From a checkpoint of a small sound classifier.
Training: soap at rate 0.004, batches of 128, held-out accuracy 97%.
Rows from block 3, named by matrix and row number. Rows with one number belong to one channel. Each number is 500 + 50 x the weight over its row's rms, rounded and kept within 0 to 999. All counts start at 0. Numbers have three digits each. After the name is the row's rms in percent of the matrix's.
# convs0: first width-9 conv, stride 2 (model.blocks.3.convs.0.weight, 160x128x9), inputs 115-119, a 9 kernel for each
# convs1: second width-9 conv (model.blocks.3.convs.1.weight, 160x160x9, transposed), outputs 115-119, a 9 kernel for each
convs0.10 101:524465442486442556570547478457462492372531430482542427490490467471492432519482427545614474542505650507428546413486506494513514450557549
convs1.10 103:457472496443436498543478515588471505569424516501475458528452477619534520536489464465474534495487517499393458388477458468575521510553441
convs0.11 109:567401479491469397570459505565495458458486479485484507479535499451455483484470561506369401478467545506461581489498460534475546389485484
convs1.11 100:589577473442500513391571485572582511473490472484468491560481498464463570517504488466500583540484453479526549481510546443449469513534513
convs0.12 102:448633500488475407412439521447398489573523482509503547440533490539466488537524487492537528432510444431512530544392490536445469517465542
convs1.12 104:431488480549477523475464481473459487570458485495502511551484420500495469468533478556501396430534531472399470440446529435501462497555509
convs0.13 104:476478449543534548481458471385487510523502568486524439456458498509549532569481533545434572495520466537485474415514474546449435428492583
convs1.13 111:491450518562440522586423518520445482515470496438481536452495518543514509417509439525468534603539465521406522542525490586508494455574550
convs0.14 100:522469530422500510489549504421542477499660626529576539522509528509552485491411534537519492437505486434473466459410559628516547548495468
convs1.14 104:488569564473534515479537499503430577442524487466517452508481503558466478477531488557483500443468530410511568562539498504534517540588443
convs0.15 106:591616533418501560591545454495512577515552512407493547599593604553575578501423453481396396548507541499436544510515477551492506529500442
convs1.15 102:414600569487443463496555572433366395471495531500517456479523483529441538474431537447529501408452449575523477458485541477569499458463544
convs0.16 093:545487598561484502449435470490481472408516491536488553568476545428394448505468526403503538481426519612535579473607358541529558585475525
convs1.16 100:457499532486518511431466527460466506578525574565498425566518523516505446542441552494475558549438472540480508504494457516543492547515546
convs0.17 092:547530495453458486517481571606619497490605376474506499490524503389513548510509501595531493528521472493492495550504516483440462556460582
convs1.17 089:520552491472528429398591557519541568547599532458526472513489475499524449513529472560448495415466515522556512554479518488526438439474589
convs0.18 092:451535487538533550561399454458434474525669497560565393484454476564475539439492509515485362492554417453496506482517521494522471462467525
convs1.18 090:478494569504488445560429468543484372541507625505511502463527495522437472499479471481413576491382490528492400427498435585486542464521489
convs0.19 093:576660544602521469448549439561516508482402523485469611549549482405533502443508492451551489364497527501495488570562535483454608544469560
convs1.19 100:540462517508507432552538506556475467444572536572494491516507495489455468471508513406570552447465495546500547550568542479466507533524493
convs0.20 112:627617442549462432533495454489502501561409498540501494506435461472500486544494450543560463560525387530468416525424410444422540410532587
convs1.20 102:585395574563477452544487501544408506560447449552463531528521467483497443542439547512509461506512529535518450487525525491511499510564479
convs0.21 096:516521504455458508550496516578691467582533365531401609499573517491548463504511445506523455550517434474447461480559586530476448501430561
convs1.21 097:490424515490446549541513529332515505523575537469528482489414497496579453486464444493509461469525509648612475388614457565607515558438518
convs0.22 111:576516585499485473428484597448520566515511536496449448465505456486438541526484530431523540565486448436556567487585508470423402510532513
convs1.22 097:511553445463463575575546467526549473537470482440549504473487497514474535444459503465456496540481478532567462490448511451502478524473407
convs0.23 104:567476432483447518455538449500432469471510492489518550459468486499553526516581614518563555488478581510443498457559452329586559537564447
convs1.23 098:575467496614412492462568548467476477568496514523517500550467497491475480517428485482496507484474454489493530487431496472496481444529416
convs0.24 105:449541495474505471463578442460530525549482461475553555482406506588496534529484408445447454538501610558525542465561497507511466514540417
convs1.24 105:586477549486510456399479432493454425518450467475469491484463557525531510349470478515425531506459514486500553517548495474474526498535523
convs0.25 099:464510553466488435561492454531651385405544458481535542515531515449528515430465552547514494564438497504586472562532514526507442490522638
convs1.25 098:572473493477475565509482494544500521528505530502433522493499537499530443518491549495506435443456444454508531561539536585416476517487475
convs0.26 092:565604469530398466590480479557620475481480605615519419495497572451416479526485513502536541517423511532543486493487500553538474519494501
convs1.26 095:476508528466500527478460535478456481490538431524484504431540486491536428467480516534593518490420557471501575433585466531629514546493399
convs0.27 106:476504518456489572550522471500452505453557531505470522512552477448493547504500463515577546496517417540467439451509541516443480465451462
convs1.27 095:569499567587443454504446535530449552454497535477499510495520455481536441474508460592501451590408462523476497459496462583504585436550409
convs0.28 090:467428495515569507439600491460511491443488492468556502533469561429426548519514533461457531486504447572546500472522514548484547488485488
convs1.28 093:492553572497555535524481447560573488549463485516498528463508598511604595511573413524497483434623559475442527497520415528536449499512528
convs0.29 103:438407544426510545513585552544581485368465429520512570543450498438412435546623531445412508545461501527487515500508472557495507424447565
convs1.29 099:489490412533505519446475470460531510485526475438521456509468534521475477534526550533570526405435532558560464453577460529472454446541490
convs0.30 106:502454577545546404515519498539476509566509521486451513535514450493541613456523470569566482517485468495514496568610465557593581490516501
convs1.30 101:516413581474523576471483513510495515462512504510474472474467511499461504478533539466523466513442552418630516537476431469508556497576495
convs0.31 101:549554435409468572535455567481440534507514602495448411498489509571492517470559499495538524506485467479579486451555522568561444583523553
convs1.31 105:484487467507403540556462547452491477486424516491478493494525466494473515488510515389450596497498502579528476470508490553550505510601430
convs0.32 090:463442524469531511575424416492399520468480478395528497444428538546531481434457492488467535497453604523425538437464529544590531470520476
convs1.32 094:460613504474422530500508595508444532421519447536505500520561439499489488537441490461369431504492516425468580450442546552547493555374467
convs0.33 107:478520499468467541522477483629454476557506496465520540484454515513486482504465570424450489437523474475572592447542493502525547463494489
convs1.33 105:481360565587402519490491469578484597562409475477433460516493500472527597477432511559584419470463524478450495555483525541596574513436466
convs0.34 088:488453446563501512521510653515399493415519524431588579430421437513570551501471547534547523517387449458450466570452514559590497492500572
convs1.34 102:498579499471487477499526510448527474501490529501541560508457471531572508484510514536468543466545520552546495531494466570505448453535510
convs0.35 093:401566512577593528485427511543545434505530593454547447529457504417516486491425618637410488515518508501463494537523499440545503530492476
convs1.35 098:453449478477549603569485429480558545413571452546505505518478425451470476548536501523553517477595514473437532527598519536600584547423365
convs0.36 093:544484543452434527447509524510507493609471464491519471449422408500476521491495521434544479517480521556550521394495555521495457516522514
convs1.36 102:461455525498511573507523561635427631501520415543521503523521520487509474446506493465520538484487487576487630453537476599496470515510541
convs0.37 091:472519449454492479481536477510503480540493404499447459446488443471434424495476565421430557531494520505545575469469545500470550421503507
convs1.37 100:480415519478530461470498514588511489412571440493515567562462607531582530466522424531487525485487467490475481436588513493509488494503528
convs0.38 095:602529540563435575424459457447488487469481554528446528447549475452465522606485530557537486468514460504421585487530469487418512618596510
convs1.38 099:581480575450572460444501521436503492541528562513503464467456507569454499519439568528492495512481532516468468481479538535449518483492453
convs0.39 104:478502452440445506427512542478542522498514511443464467485425461507484562489506459534496439491435469443487554505607598590473495484477444
convs1.39 104:494605312437501433509468505503378581458509483477492454458461499529496461552561488503520460488498475546583533492493473505531508473549483
convs0.40 104:552535537547487505501464453475482485558610496530523424490505449543486602596512489607517457464495492545552440512487588522546509548551422
convs1.40 107:518406546593495475414429477525413506427515455503506530500528517418530459485483496535465502409494562399482448483440468533568455461480566
convs0.41 089:379386471501471471551489464527588562487514559503533481459513508457446544544421428531452484498604500453506512475487503445582431541477514
convs1.41 098:573552539440458637488453611510555413502464442489466500501560465448437572460466484485491478521474384466460566435421501551525543586478504
convs0.42 104:492529485486513533474502485473451544497526584532442541514478523477491559513447400525573524429523493518542532539610546503527535536507537
convs1.42 101:546471520468530583415456430524498407464495498477490545535479469493434507454465521483570539465539545504497509474531462573543514486596570
convs0.43 105:496508479519393590535494497529521484452536547448533467537510539600515396464566439447525521457514519510458485508470516561502549455436513
convs1.43 097:516433474497421594562520519550534545504475509519494492545535429461474569389440571487495516404489498491409500450466516532379490458497460
convs0.44 094:494481419507521578472472447581548377381444446424455531444576475575569519487408494580444422521477551472455502520540487585477426520548450
convs1.44 096:529517501457431540394551469464396474429497499485426540489528476482525440458468512431500460508476495530601476485517475572513541471506474
convs0.45 098:501558480599418408471486492471403425441432535496504467492552476520580418434574551576655519609481480560546539380503410529510454476544552
convs1.45 101:580488575517496560533485496403525529479579500528491441487450468512535625518517467516480476444484553506485540455461497590501463497503511
convs0.46 105:568501496525488539504472493385496541485592532413496529535547534529531433410454457516485518549531572531476470493489522479432509516466458
convs1.46 097:510488609438445502467454519491424562484489489530442527511539539531478465571468517454511406491522513512501570499433549402583555449549532
convs0.47 102:562512539530486487486475423502553517553525448458475507539474469514494469438523470572491544492549514425544463479519473496480564476557481
convs1.47 102:518463487489518556430475515483421564557514550465559476510474553503527566479508465444532486496512534444479487474500477474502537565518541
convs0.48 098:523495455533573596484521434509438488484404418468603493519514445524420525544428528511502442500537472490500511546531546445487462531508563
convs1.48 100:392595523491451511516574456491525417500491515585441579488481460564510548508488476619615483485405438497612459467526436561502533443493474
convs0.49 099:576529520493497451575485482476518559549457507486501495504529488541530460513479476475508437390540460514491590487495482456531492506491545
convs1.49 098:459429569499505462527552456472511450392476480477552552548448472470509530496470503555462456485591447446463511494490461569451407462485478
convs0.50 106:458502493543576523453458498500535536417506442435621477498511521507477560463461515424537574518570408464483550480437537473409487525520559
convs1.50 107:481518432550498475413489530566514525417454524443504524504519447552505462488509474491520475456464569534500503415473551552459504436537488
convs0.51 096:547569504447414525495422479477530559539483538497514476525477403469464582456499523501455468489478510478548541517497481515471530546528526
convs1.51 099:421429426560560461422543437457539448544504467508474451495495470489490507454481447450507487373591548559429466501528574461516494529510512
convs0.52 097:496537447342519531506523533405491559525564484505535528435480529451488459510492438457460493456500450540507519540466425489491504483450510
convs1.52 097:572447478485509519455478543518449464485425430491536536460507471485442477479502595504538473435467494564530466389427580505538379479494486
convs0.53 098:386530483465509577582481523440491422413543570452541564510447496446427512524496456526439500458467501474570486558407450497508484517490525
convs1.53 099:555461494519509456423501561422577571514446403555475538517490509518459528468564577546489471458491471540479476514439511482597541438532605
convs0.54 101:471461501588555526535446479528467538559495461505437459640492495548443505421415523489484476457452548511511507465526484455431499506597482
convs1.54 093:482492534488543484461502454553558578407502512480453445477508496471462464540507575509420530516472481515417536526548541428499510487503632
convs0.55 106:468486488511468499501443475468440433552477476518623507489536502485472458481531514526536543522509438536452511463443523436555537540392473
convs1.55 108:506572490614556537530418469516552416485528478574494549498528510437503497540477518495439494486472495498455528504531575503535464489433496
convs0.56 100:451494472417495436508458462476529546520510451516564524466517499523493547528495503459610444504555439500511471615510560504425548556477548
convs1.56 100:388403429641435406516492451526612545491483474499512537520464437517470474516486454575455556494544409587493540422439477448454542531497479
convs0.57 103:403470456555477527494487544440514517491498470466425469502526493392491491455516596440546570479485447440480518483507546517548487510512429
convs1.57 101:337481515575527462558521421496501513561474450560438556466519477487506521545492525566416477485495504563518404681478510567432430475482468
convs0.58 105:536574446542552402567556522493572543472548430543505447489456493489453601599520488477565484388546650408452494615535449495591456489512371
convs1.58 109:518546462456596496619471512567548556471579540442514477492532507488470549534487415556514445478534583477468525479554521482500525454505537
convs0.59 094:466567568498521573494543460457597426495490524553487645523540399491451550434512541546552500469495543514496502454510434468549575558444523
convs1.59 091:436464438564492597461463441497488488418479480434574468528530471483502579541525554580451454435550480481505523628466506555430432506516582
convs0.60 094:464556420537508535452449441414465483518508518473448493485478485498526513498527467540505564594463448536532578516461468500504490431478568
convs1.60 098:537544553456556529461550430545543456410534465451484484484535499489550482483554545470427545494431467476447535481429448444607474473558524
convs0.61 099:526486558562584470538492480499540533491456465458467435453554512499529494586450438450503478507558472504523503487492592600451521542505430
convs1.61 097:526445488535351572489530457504602492555440518451541461505485490528482433489470460495555471452514529532506464555514500469543489488526499
convs0.62 103:488544456425506388552546508484451475569547482446435558424537572540510519509491483485481507450461509529527523469449472604565583499504376
convs1.62 097:597414513517495456466448441470494456539557463531518528476509515426465494564496583495603530420415436500554593491512506502461454502484495
convs0.63 100:585552544487524586545557586579500435512519559416452438479458490544457471497512592562407478467496550480544502498560537525479491453515574
convs1.63 100:475551552432506350575576503529507527544494466536483526450441497505531523482414454583446493456514463583612560530542522451505501464494561
convs0.64 090:505479472555504528532470488409500442531500459567437406472487506481517486493495464447410450538509606616612536452483467504529439461440525
convs1.64 094:521470451536467480501530457569518473524450515504479501488507464549666491561476422519432453479429570469475562491443503501541443479470491
convs0.65 101:358497546438411493528559593484534466469555539522499472546508443558521514401492454450478489513535548517520500529561407613624546455538482
convs1.65 098:537426524442508515576458549505622420443446523501494566446504530502464419389478444455508512543403462480509450486513478484497495499521494
convs0.66 109:497538543437531593464503428461528495522431600495391538528479429508511554456452500459492523427521517492554454525411433554396589491463484
convs1.66 099:563520496496527428511466506396497536545535555498539474449501497532470589506526504537540481486463461541529494530534513449539545578506525
convs0.67 106:490454520599521508387447521426550496510620495492541454441434533521483473504509577528508555442435491499486505483500511485456387470466437
convs1.67 103:553522466448561523484518583524497406548549483449438464448509491459461475520541516373444515524508447447359507489554427506520468501491452
convs0.68 108:533479581513439464514455450466437511524507551503609583471483410455561570535517486478455485520503466603540399520505486491478511520556473
convs1.68 101:424472505446595508490499501509570506584469425474543545506422485529503528591508442490536457425533509565451390578528468558455513547522502
convs0.69 099:427482575515504553592497588540549525472469507497560428485503535512495527583547562559437459478537622553558528443485666491449531473472515
convs1.69 101:559564537494608496432518516517439616483525491450468470447494519515510426437562454488570576462448481586620508532469456508494539571459467
convs0.70 099:472463548437484547489548426558463493492444454539511577558527458490466468479411431473572557450450487612489458575576547508524456426582517
convs1.70 099:431534495418436454341439483538537541425510495538477583471442493496518448450448491470435374601500414446589510482577470454482528475433491
convs0.71 101:491546524463426332528523512511564460508472462531428447428458448530614480458523481527482489423529506465518544474496412537430475545552531
convs1.71 087:521537464461482515528459478477530511457555486551524488501497518620473572482382496464416528462479527639581589551451531511486566590526473
convs0.72 091:586524524527499495452392447472577520473466461531435458560463539505407422496567456500508549573512484522499539449503442440435556457522460
convs1.72 098:453553495478514558462500471466443454487569479498558505527523435472493511506544565477464508456471591543509526506508500484479480493547439
convs0.73 098:518545522514505400554494526519483473412498458405517397549505517486496480574492501526427559494481463512555486446463473537556563478423475
convs1.73 103:521449481555471433465542470497514513462468465530466501473439462526453555583521457484464466536464455473520535474499418544496443458496517
convs0.74 097:611614430424446559531562462586448436463514475478512492528469471519604497533551509493443491511489482525479473474601440469522507475433407
convs1.74 104:619408523511423488532495458453542568486534487547471490458534534532575530486558559577547400527525556533473583387454485542505473485498522
convs0.75 096:412430535566528522429492454595480537446436518425476534474455529476397505601507487469440486501488541548585480497484485410448492399603557
convs1.75 108:550457512489520463485426463571451495481533602505468412523576522637611535536461452506484463535603517487517551492446487462439465538482412
convs0.76 083:643476575512483440462553437501491546597505518490562586404506493482444518480556477482511506447431408497487543494506455556515488445520479
convs1.76 098:569557450523480514509430466412410495530480502501475508510573484574522542538472514565540466490523428427499509424512472478465430534483526
convs0.77 103:411525568476549585427495611508512535494519454485509584536519452514487476435608600640438485569507574574401498426464437490538569501547537
convs1.77 095:501556458540502540554602492520481424473517490523494571478461496463492384466482565473509546459429587506453565497470495494447523527495442
convs0.78 107:608655442487484429462457548467507549498458535503497427484490577517478507558439404512643479475504445468497492452453453563546624620540496
convs1.78 105:511484542487594438477499499516472462400462603501490528520502497499525400469468580507521458444590477536462481516517450561495506473552532
convs0.79 109:511517526462449548440405511551467454501507453451550528527485480496505438446536519456495570446439539418555487556499478529453488559620474
convs1.79 108:429497426539544537455404410495512549478426503517538460448459479452561508493523442493451480427555513465501473560499525583529475488519489
convs0.80 105:456563506505520455457551546494459459448485496484505431464561591416527525525503508601472514493545535435571576483596545565463510463451480
convs1.80 096:621427462455508465448465437522473453437468502455497510522474425479571458528458552482543463499544473463507441536441508494473443479567536
convs0.81 101:488417513495582500567527523505453506566549523547513517484509449461469478520489476392496515403532486420471540448495532652547428505538571
convs1.81 094:508464489516523508490512481551435485500552524436519483442497508455481505429469499453478477544584496433571499547431443515416499466423469
convs0.82 088:568468518438403520449511477513531522403458498515530555559420478461477452474430455528542506571560445484436485505514508550567434538468463
convs1.82 097:488515601578364480511505506558525487552542458618530407459449445591513451543400542440514594531591542476460497498546512442502488509452502
convs0.83 098:498384469556530519543472480513489496479450526529461469529545441484417462428520532444534568426550511530441507365427553534537584485521513
convs1.83 095:553485511530411515456448449547437469449514494495496495469467459465418485470468599456533536467461504487575518557453535472567524573440443
convs0.84 096:504493365464547559522528478552550493540533563429446449437457578446576541469539518513455435458453607524427576483499465580496537393521507
convs1.84 095:511484426459445452497556441466496552509541453521502476473476414465502485490471462465530556540422595700495473510518452441458464415470435
convs0.85 100:467399629522545544512552456584630493488553564460435541560439426448484543516423509534559405543505524592411479514495495529584544568515482
convs1.85 108:435424504523547531467485528456499489518522461573512482491472492544455488509498498468604512359563519399503469523479574555446535527535470
convs0.86 101:511454499509510526461432536511489502318542559484511497512490482444472465452434458476512512451507481492513514529605478540518542469526455
convs1.86 103:440523491494519467396447462484436515502478454506528501482458506482478437530451538522392537451468472498490515483505497512439495454498511
convs0.87 097:494511532524586496543602444537561485470472536520521488440432538483460544558584481469444483451389546539484525480491537515500525507544473
convs1.87 097:402557580379477473473552487571539500479506541487534517495444478569527539507519494459565526516481505524443534585413532484657528483461465
convs0.88 098:586470410557447466533563411506470565538510489436496510471525472419508517483507544454460510465496502438523618449559433446483461590456458
convs1.88 090:536471489521385528443418522442431494516493488549514483482501480559522431503412434420536505462472584615376512465516546471522464459454475
convs0.89 101:506437483520472520540473533583498547548494419492578579544516482590529417341491531515483551551554546495457514522516508473415538455493497
convs1.89 098:488591460501511488483569496509512603494497457483458543467491501502490467455486537458537522459539538508440585495413460526542526539436607
convs0.90 106:444398419533462527489553572566492510433503426512542479518592497541504529445541448586465476528542481472552453518536432522530520530470450
convs1.90 103:417498496475550566464484491536599448447465462546534485475528476467523486480560516478528553512508444522511459430535531573542499563536443
convs0.91 103:487484507462455527471449482419551495466563519507490571489510488567508496482502497434492554393480485571431572503407474494561647508519449
convs1.91 106:530476495541504520514486538546546553505508381499491543497513517486530577535536428461492456525490460398472533440503467480484486480467372
convs0.92 103:455574499613440591515636636517500460574485491549498469539570464514534537501496449565509458537514481524567547458480515540472465456483465
convs1.92 108:468542528574634527577590534462410445503527508533507447496515429437514484476483443432474464465430513563478517524457485468480494481509485
convs0.93 103:515443588426494491495459444453513474527556536453508477580440516517502495489454499439402513565563488449544543521543495473494447481488523
convs1.93 101:505569416531378479554549450492500587517476474535491493509503417484503448537447446442526537517473471384579555512498501426501464504450462
convs0.94 092:512437488557544562511448442404512537433500524498433557511542539473534482520520511454487496585495603511506552413538497427497451451512540
convs1.94 098:468585513350527436457554487476410546609591586554498445478471537529466497522525615470509495594529477483524536541430518471388411575553503
convs0.95 087:400461473551502488575470514492564443535574493476439489519470456511510470477477539517499435459515455529524454452541566485483502516519476
convs1.95 100:492451507556487485473439516350565477396503556542485517502462496511471475500535594478417574450547577478473462474480429473486546466506507
convs0.96 109:570593494375460322509404516527472547442525470497483488471495434530473552501507570462525506484603442527462471407414530464502512519548446
convs1.96 111:548514511519541445539502430659545470532463464455540497448463478441520507509502568481470508459435455481514526551480541498528463498458469
convs0.97 099:508497399502547505560512548562485550408460500516489586463515502553510418493537433498596550563505482384520413439519400410522575554556420
convs1.97 094:454485560642445529534476588520461540515504504515475487416468490498483463514484565488546480434502530414421490584509549463497464495524551
convs0.98 102:537583563515517600525522475500626514535469487558441465355490611507479526531607545452541487527544386543494490523411441444435499574410508
convs1.98 106:420571546469561522580518466504496515587535483489492447484514531457483471503507510491497551490438498478565555495620483508520536475532383
convs0.99 104:480439465546492477486528458506463503461362609536495576506519527567493431494488503441529530574458469435498561516491493532519544520503544
convs1.99 095:529490464521479498480457481541473513473446487511429505489468491507536551506496536591529491423582446508429541644493560535570493490522508
convs0.100 089:462618574477542535531515430440526407416427498456462523502519544530413528542483554438587508532531450496490483442353577526489536520521508
convs1.100 099:567467493483508537542485518462475553523525549562540509517516497506369467525444461419511487531458457456514451509430455520510547461483493
convs0.101 114:454323526636584497566450535542468545473437492545533484536452543465487471472439585520424498511516560541526518482569488513505463436437495
convs1.101 115:506380478503576578405539504594390556466504484418534411502543488491568424507429468471482447562539473513567487458460446477470544513517532
convs0.102 102:516586457507451431506483435454474486519475522431441483487495419449460451573457435503500621484479490497461446534531511445526412402508544
convs1.102 098:479503389519370444475491502455489441491482538479488517497562438460509540469509488479509490459467494564502478530513485536532452528511541
convs0.103 097:439489533463519473494535589460478485416527515478529438518464502501565545485468493505518549419461422526532492517439463458536492534509479
convs1.103 101:398559506393487490459471555468493540634555497475553462469493501509504593590528604473559479515493520463543551523499445494536522532535544
convs0.104 092:504516448458390471509492552525497640466561457475534522480468530469463453545481472529513524539499494503549474422495508420369476540388522
convs1.104 096:480542529495470489533546502382529593590525456500489483463399604459555470527536514483489449496459557504506510617484448540412470591394448
convs0.105 100:439476499448564530539463483397442476618440588546434524462432486445467535525452496481496515489455497558495530480448524492533504505529511
convs1.105 102:484416593533499517387571493572564434495531448552574451500482516452483528487407459402507655517425530476469460454533464548352533490581466
convs0.106 101:440556505575523444472545545491549451422439450578374504539528586455501502555471491508488522539508460484416543462527475434512438566491507
convs1.106 102:472511588392534560559413585582482449461497491473543509530436448508482529510487598500463507449439461520489487490492507653398525503580488
convs0.107 106:461476439571475512530474542424450445452565472523510515422517542433484391472550541536456407599556586580345441498518566456503588432523597
convs1.107 103:461479508477436504491466506412449438538446580512520527509446495482480471491413493575482512509514451502420497505495440442531440444524529
convs0.108 093:511564491556503472512570566415539552488493459551480404451455478514478504589443536378507526478531457512451506509440509517447561513438509
convs1.108 099:520569450477518516578505501513511549565422488467468497544518474536517545574489469486534450400574473496516522438524365532454461489505475
convs0.109 105:444448557542495462565573428517482510529478480593363539447476433469422454499514508445422489534595644554555587560513456504419591575598477
convs1.109 109:490468456506446471456443440573548440527524509496511531511536463531536516499522447517456471560483488480418520469520454475496471497521555
convs0.110 086:599452482491437469523535513440511440563367470412492577568422442486446521403518532468418480519545429516453458461443479443493473399478522
convs1.110 100:545491516468550507455466573411535515527585506526511477494425519499475464497404511428495526468497522567525500497556524478489464435572447
convs0.111 095:585456442559442480520467528395475530577464564537522538515509511535542462543433478493509515497492481471478451503494539451505457464546500
convs1.111 099:447601422607464483507463478576453569529564522531497501575451524499554456463551634487488468555460517471501409485631467523569509378556443
convs0.112 096:429539460469470443546634549420580539486513504433483507486500614400432465501491475486574454575455476402561531433578477456450498459455530
convs1.112 088:446482529560445541549531528453441428507462526477543510523527530477490484455533502465430509516437491562522530626480467410497553565420454
convs0.113 101:433480548417422529516562515552419540525453477567542479465502518519456440376398432488475562589544314423569413611535393503443530547469523
convs1.113 097:519458522395487468537558472429575540507452475483462523471498441496433506439457485532381482606526438511512485629493438507465493462514531
convs0.114 099:402427624527484619503528434496543554526504489503395464511493513574621324479530431505391522528482485518442535419556485530543472494494480
convs1.114 099:479419534521519577446494490485480479615473489459510509484510491494540489490451479423498612483512505483552590498537542496380592635455500
convs0.115 095:517478497460490515526425509586486454517494423548502481492461487496533471501567438577688475529409534511500480395451525554515483520489514
convs1.115 100:469564454496489441433526433447437514517638579574442417512478521511439474543471605441499480562468508505526484523415553481476505540522523
convs0.116 094:515501579454500477457519566525433529494485462554499498567479479499463456433530529536546473510505483528531477493453459436535524514453463
convs1.116 094:455487455457472545529562469594556553480470480514543500515471528534515491586542483457538434517513416528464526511458437536555513568439513
convs0.117 102:484579466574503550605400485496443492501524433425425465557547565427468499410590618450438556507508422504546444421498551478402444495464485
convs1.117 097:446479553463437480510495552442458438542440419500518497502554453477478455470495436526597456431602466511488517480532564484511436515549491
convs0.118 096:537486482470559549508542539582556413486505474388565449420434540514529548566515475479509449499470406519520520614490471482428424543538563
convs1.118 102:487551545502484504482481478525400536512534505519561489532495485593534475499461489521430556524496509451451501560424500576416551465511491
convs0.119 103:513443508431551486508480576543559517483551474441460496431519539507527509489484532515482479561453501497413559486465537534549566441533431
convs1.119 103:476420539466531527445545442491607545514486519502481505464506456457495559458578611454545468400427511365463463473500549525433483471499428
convs0.120 103:510505483522450430444451557473420576622562392473530573459481449530572509451532520427474479473451551497521520468442477517497496488473506
convs1.120 105:501533460457541569449528467478455494498560546496511496498516524476498523448544518476574578551466500587475477523522544575551565548489482
convs0.121 099:608522462492374467545513455455540461477520438627538426517430513530518540497462449459448454541380488594517469535491506509441441469628507
convs1.121 102:423516611612394427464566532488473558456518461542543487499451520520554507475501587529470506441454481519589580489584560470464431528549446
convs0.122 103:525564562465475516439473566472521578498528439482537526489479565453483500471544467469622519432549478493522560414536546414401522504558520
convs1.122 098:438489498486506441490414459438520452509489525446488474457440455480491488479536421492528595457531428424541520576474545499538525516472484
convs0.123 101:525533439506553482522420478516474458492478470482474551524544504448418490449563514514487466413491563391429496471486500525520601568571562
convs1.123 100:489461400474498412473485558572405503482524499505462438480520531511492473542421531471407474502513469499509625473455437548489526482483446
convs0.124 102:491441474570408378585526543573517484519478512548552456529553428510486445509531433505518503504487417697541445499495481464626577516605541
convs1.124 095:440516464466363497493439501560517507458493428528509485530436489398487471470505408500537503473484518463486531499593487456556547510505580
convs0.125 100:581540470547522542459436434475439494555540430414507528420459504445575474468512469458526414484465620403452561533504482579528536553544486
convs1.125 105:494514522433444484457526447534443477491507465469518512493452528535557510504541520441523444475441463455538508532566492532453435482503489
convs0.126 094:535436508523434410531479440512481447495413574598513530539434542539521494501521513461458558501595501524492458528472481502532468506479547
convs1.126 095:635496543483401477470495479458499577498522521498528584480461431412466539503571512547534430500419521464531546513518460521536574521482590
convs0.127 099:553497526413471507469501499500447542552496561527498481440500532477492500612447475436479496550541499575502483535460464458474511460494526
convs1.127 092:524464528461470529493487567521462582460602550491498491423513465505463466491526496597430534564522528502447488552579553546555506447478448
convs0.128 104:467481459465488542555553540510541517439406598505478510477447403549577487491548485555573497343478483581628544468535489498635557432499519
convs1.128 106:528495397508471538509440439528467431514533515476518501465514483440533490460407487587465494471458449489512582478554498480493508538540490
convs0.129 102:593492531521475521485522589605619550437413452520530533542533453490595498464412445495483542463434550538426532556490459518494440491524507
convs1.129 100:457564459459532454498475481425583531481486526475543503521471458483476508519468512414487486528518392472555475410439481563471453563450466
convs0.130 099:534581403484421529536475473422432551529424480543511515558523492526429373489433495578503488496512513438499415591483517397483582443525519
convs1.130 099:618432593514460459507479515402583574489517521533518422516518505455520426395520555587444578487542516449428556565507466567524468542507512
convs0.131 103:461437535414514557537521480468493503461487459534556489452470516513505464536483545545477517526519497527527467503495557490451547531454487
convs1.131 103:514457555526484528526456402513487469443486548486489493516457486520532493470519569522465489453465558542477502490529518451411476539535464
convs0.132 103:496552532497541497405504549468525459472507525447433549572512415557487444486514598567461527582462529536394567610474389424543528530477385
convs1.132 092:502523542479540553471509512433541548505543503485473518539521562459526486457531515546620447531549585514517547401522559526510514551494434
convs0.133 097:524520500566458441470544485529574487475431519520483510483517583497495453468472520470463470471403543495450461469456423567550464542561535
convs1.133 103:527487575563479502569457575546532492487444482495495484519524497533525573442453515502499540561469474452506414599502579505609540425502483
convs0.134 089:536548500516462434499493458474510594499525470480466422471427441476421519611488481536520448497576447444470438512546522436462535487531520
convs1.134 087:480442559477396508502534469593464471526434522519549592490502516548489502542553488606454506562508474495502531471488428534535514509418446
convs0.135 097:557519466512470412462508610508551470529520552448482542618450507461568545472455399577567511444465488471464587533433513474488520570533570
convs1.135 097:515527554436451450548421522470447515481567504531459476576502478531483529432540525512511511537394417561663428559427504494414474458501527
convs0.136 096:412514492513455503510556443452514485566498475526617543578505481465524524585536539579531559456530428452550519542457451520503524525486445
convs1.136 100:466474518513533434565578479452493517470486539519456560491453520525488534556544443609648543472487543436543481525468562662577569432542561
convs0.137 100:502488410358505502404481603527435486523544500575409455535529522490343566552534520489513489537537453551414497435480525508572412504485465
convs1.137 100:397542489507471516499502497522487544486452443502519514501508486458481501486514498365488594417534493493396451392428493519508438463449516
convs0.138 114:553458515420511521547550425558480487411553498542511440445536534443483494511446507539567495505459554562498428500491575590501537534578435
convs1.138 105:428525538603399513454407552534515489572467514494465478473464504491475492445482573526440563509484522503512576447480516452453538541486575
convs0.139 108:554485395438479481439479509441485491557531565598382365454463508555554499528512526465474461456525442516466478500588486508556496541513515
convs1.139 103:537495569497445537463522485513482505584445473510541480481460500531512442495513430476479523492554439481503509644529661457489522400518447
convs0.140 109:496499478461514392515546566504484520509483449443544454564464543538505491436471470512526500435517596548433572506529513496501504566579603
convs1.140 102:515523493536499443395486532556441407465533493527513473551501484507499509469474489430481445521468547416483541502541475516479461602499420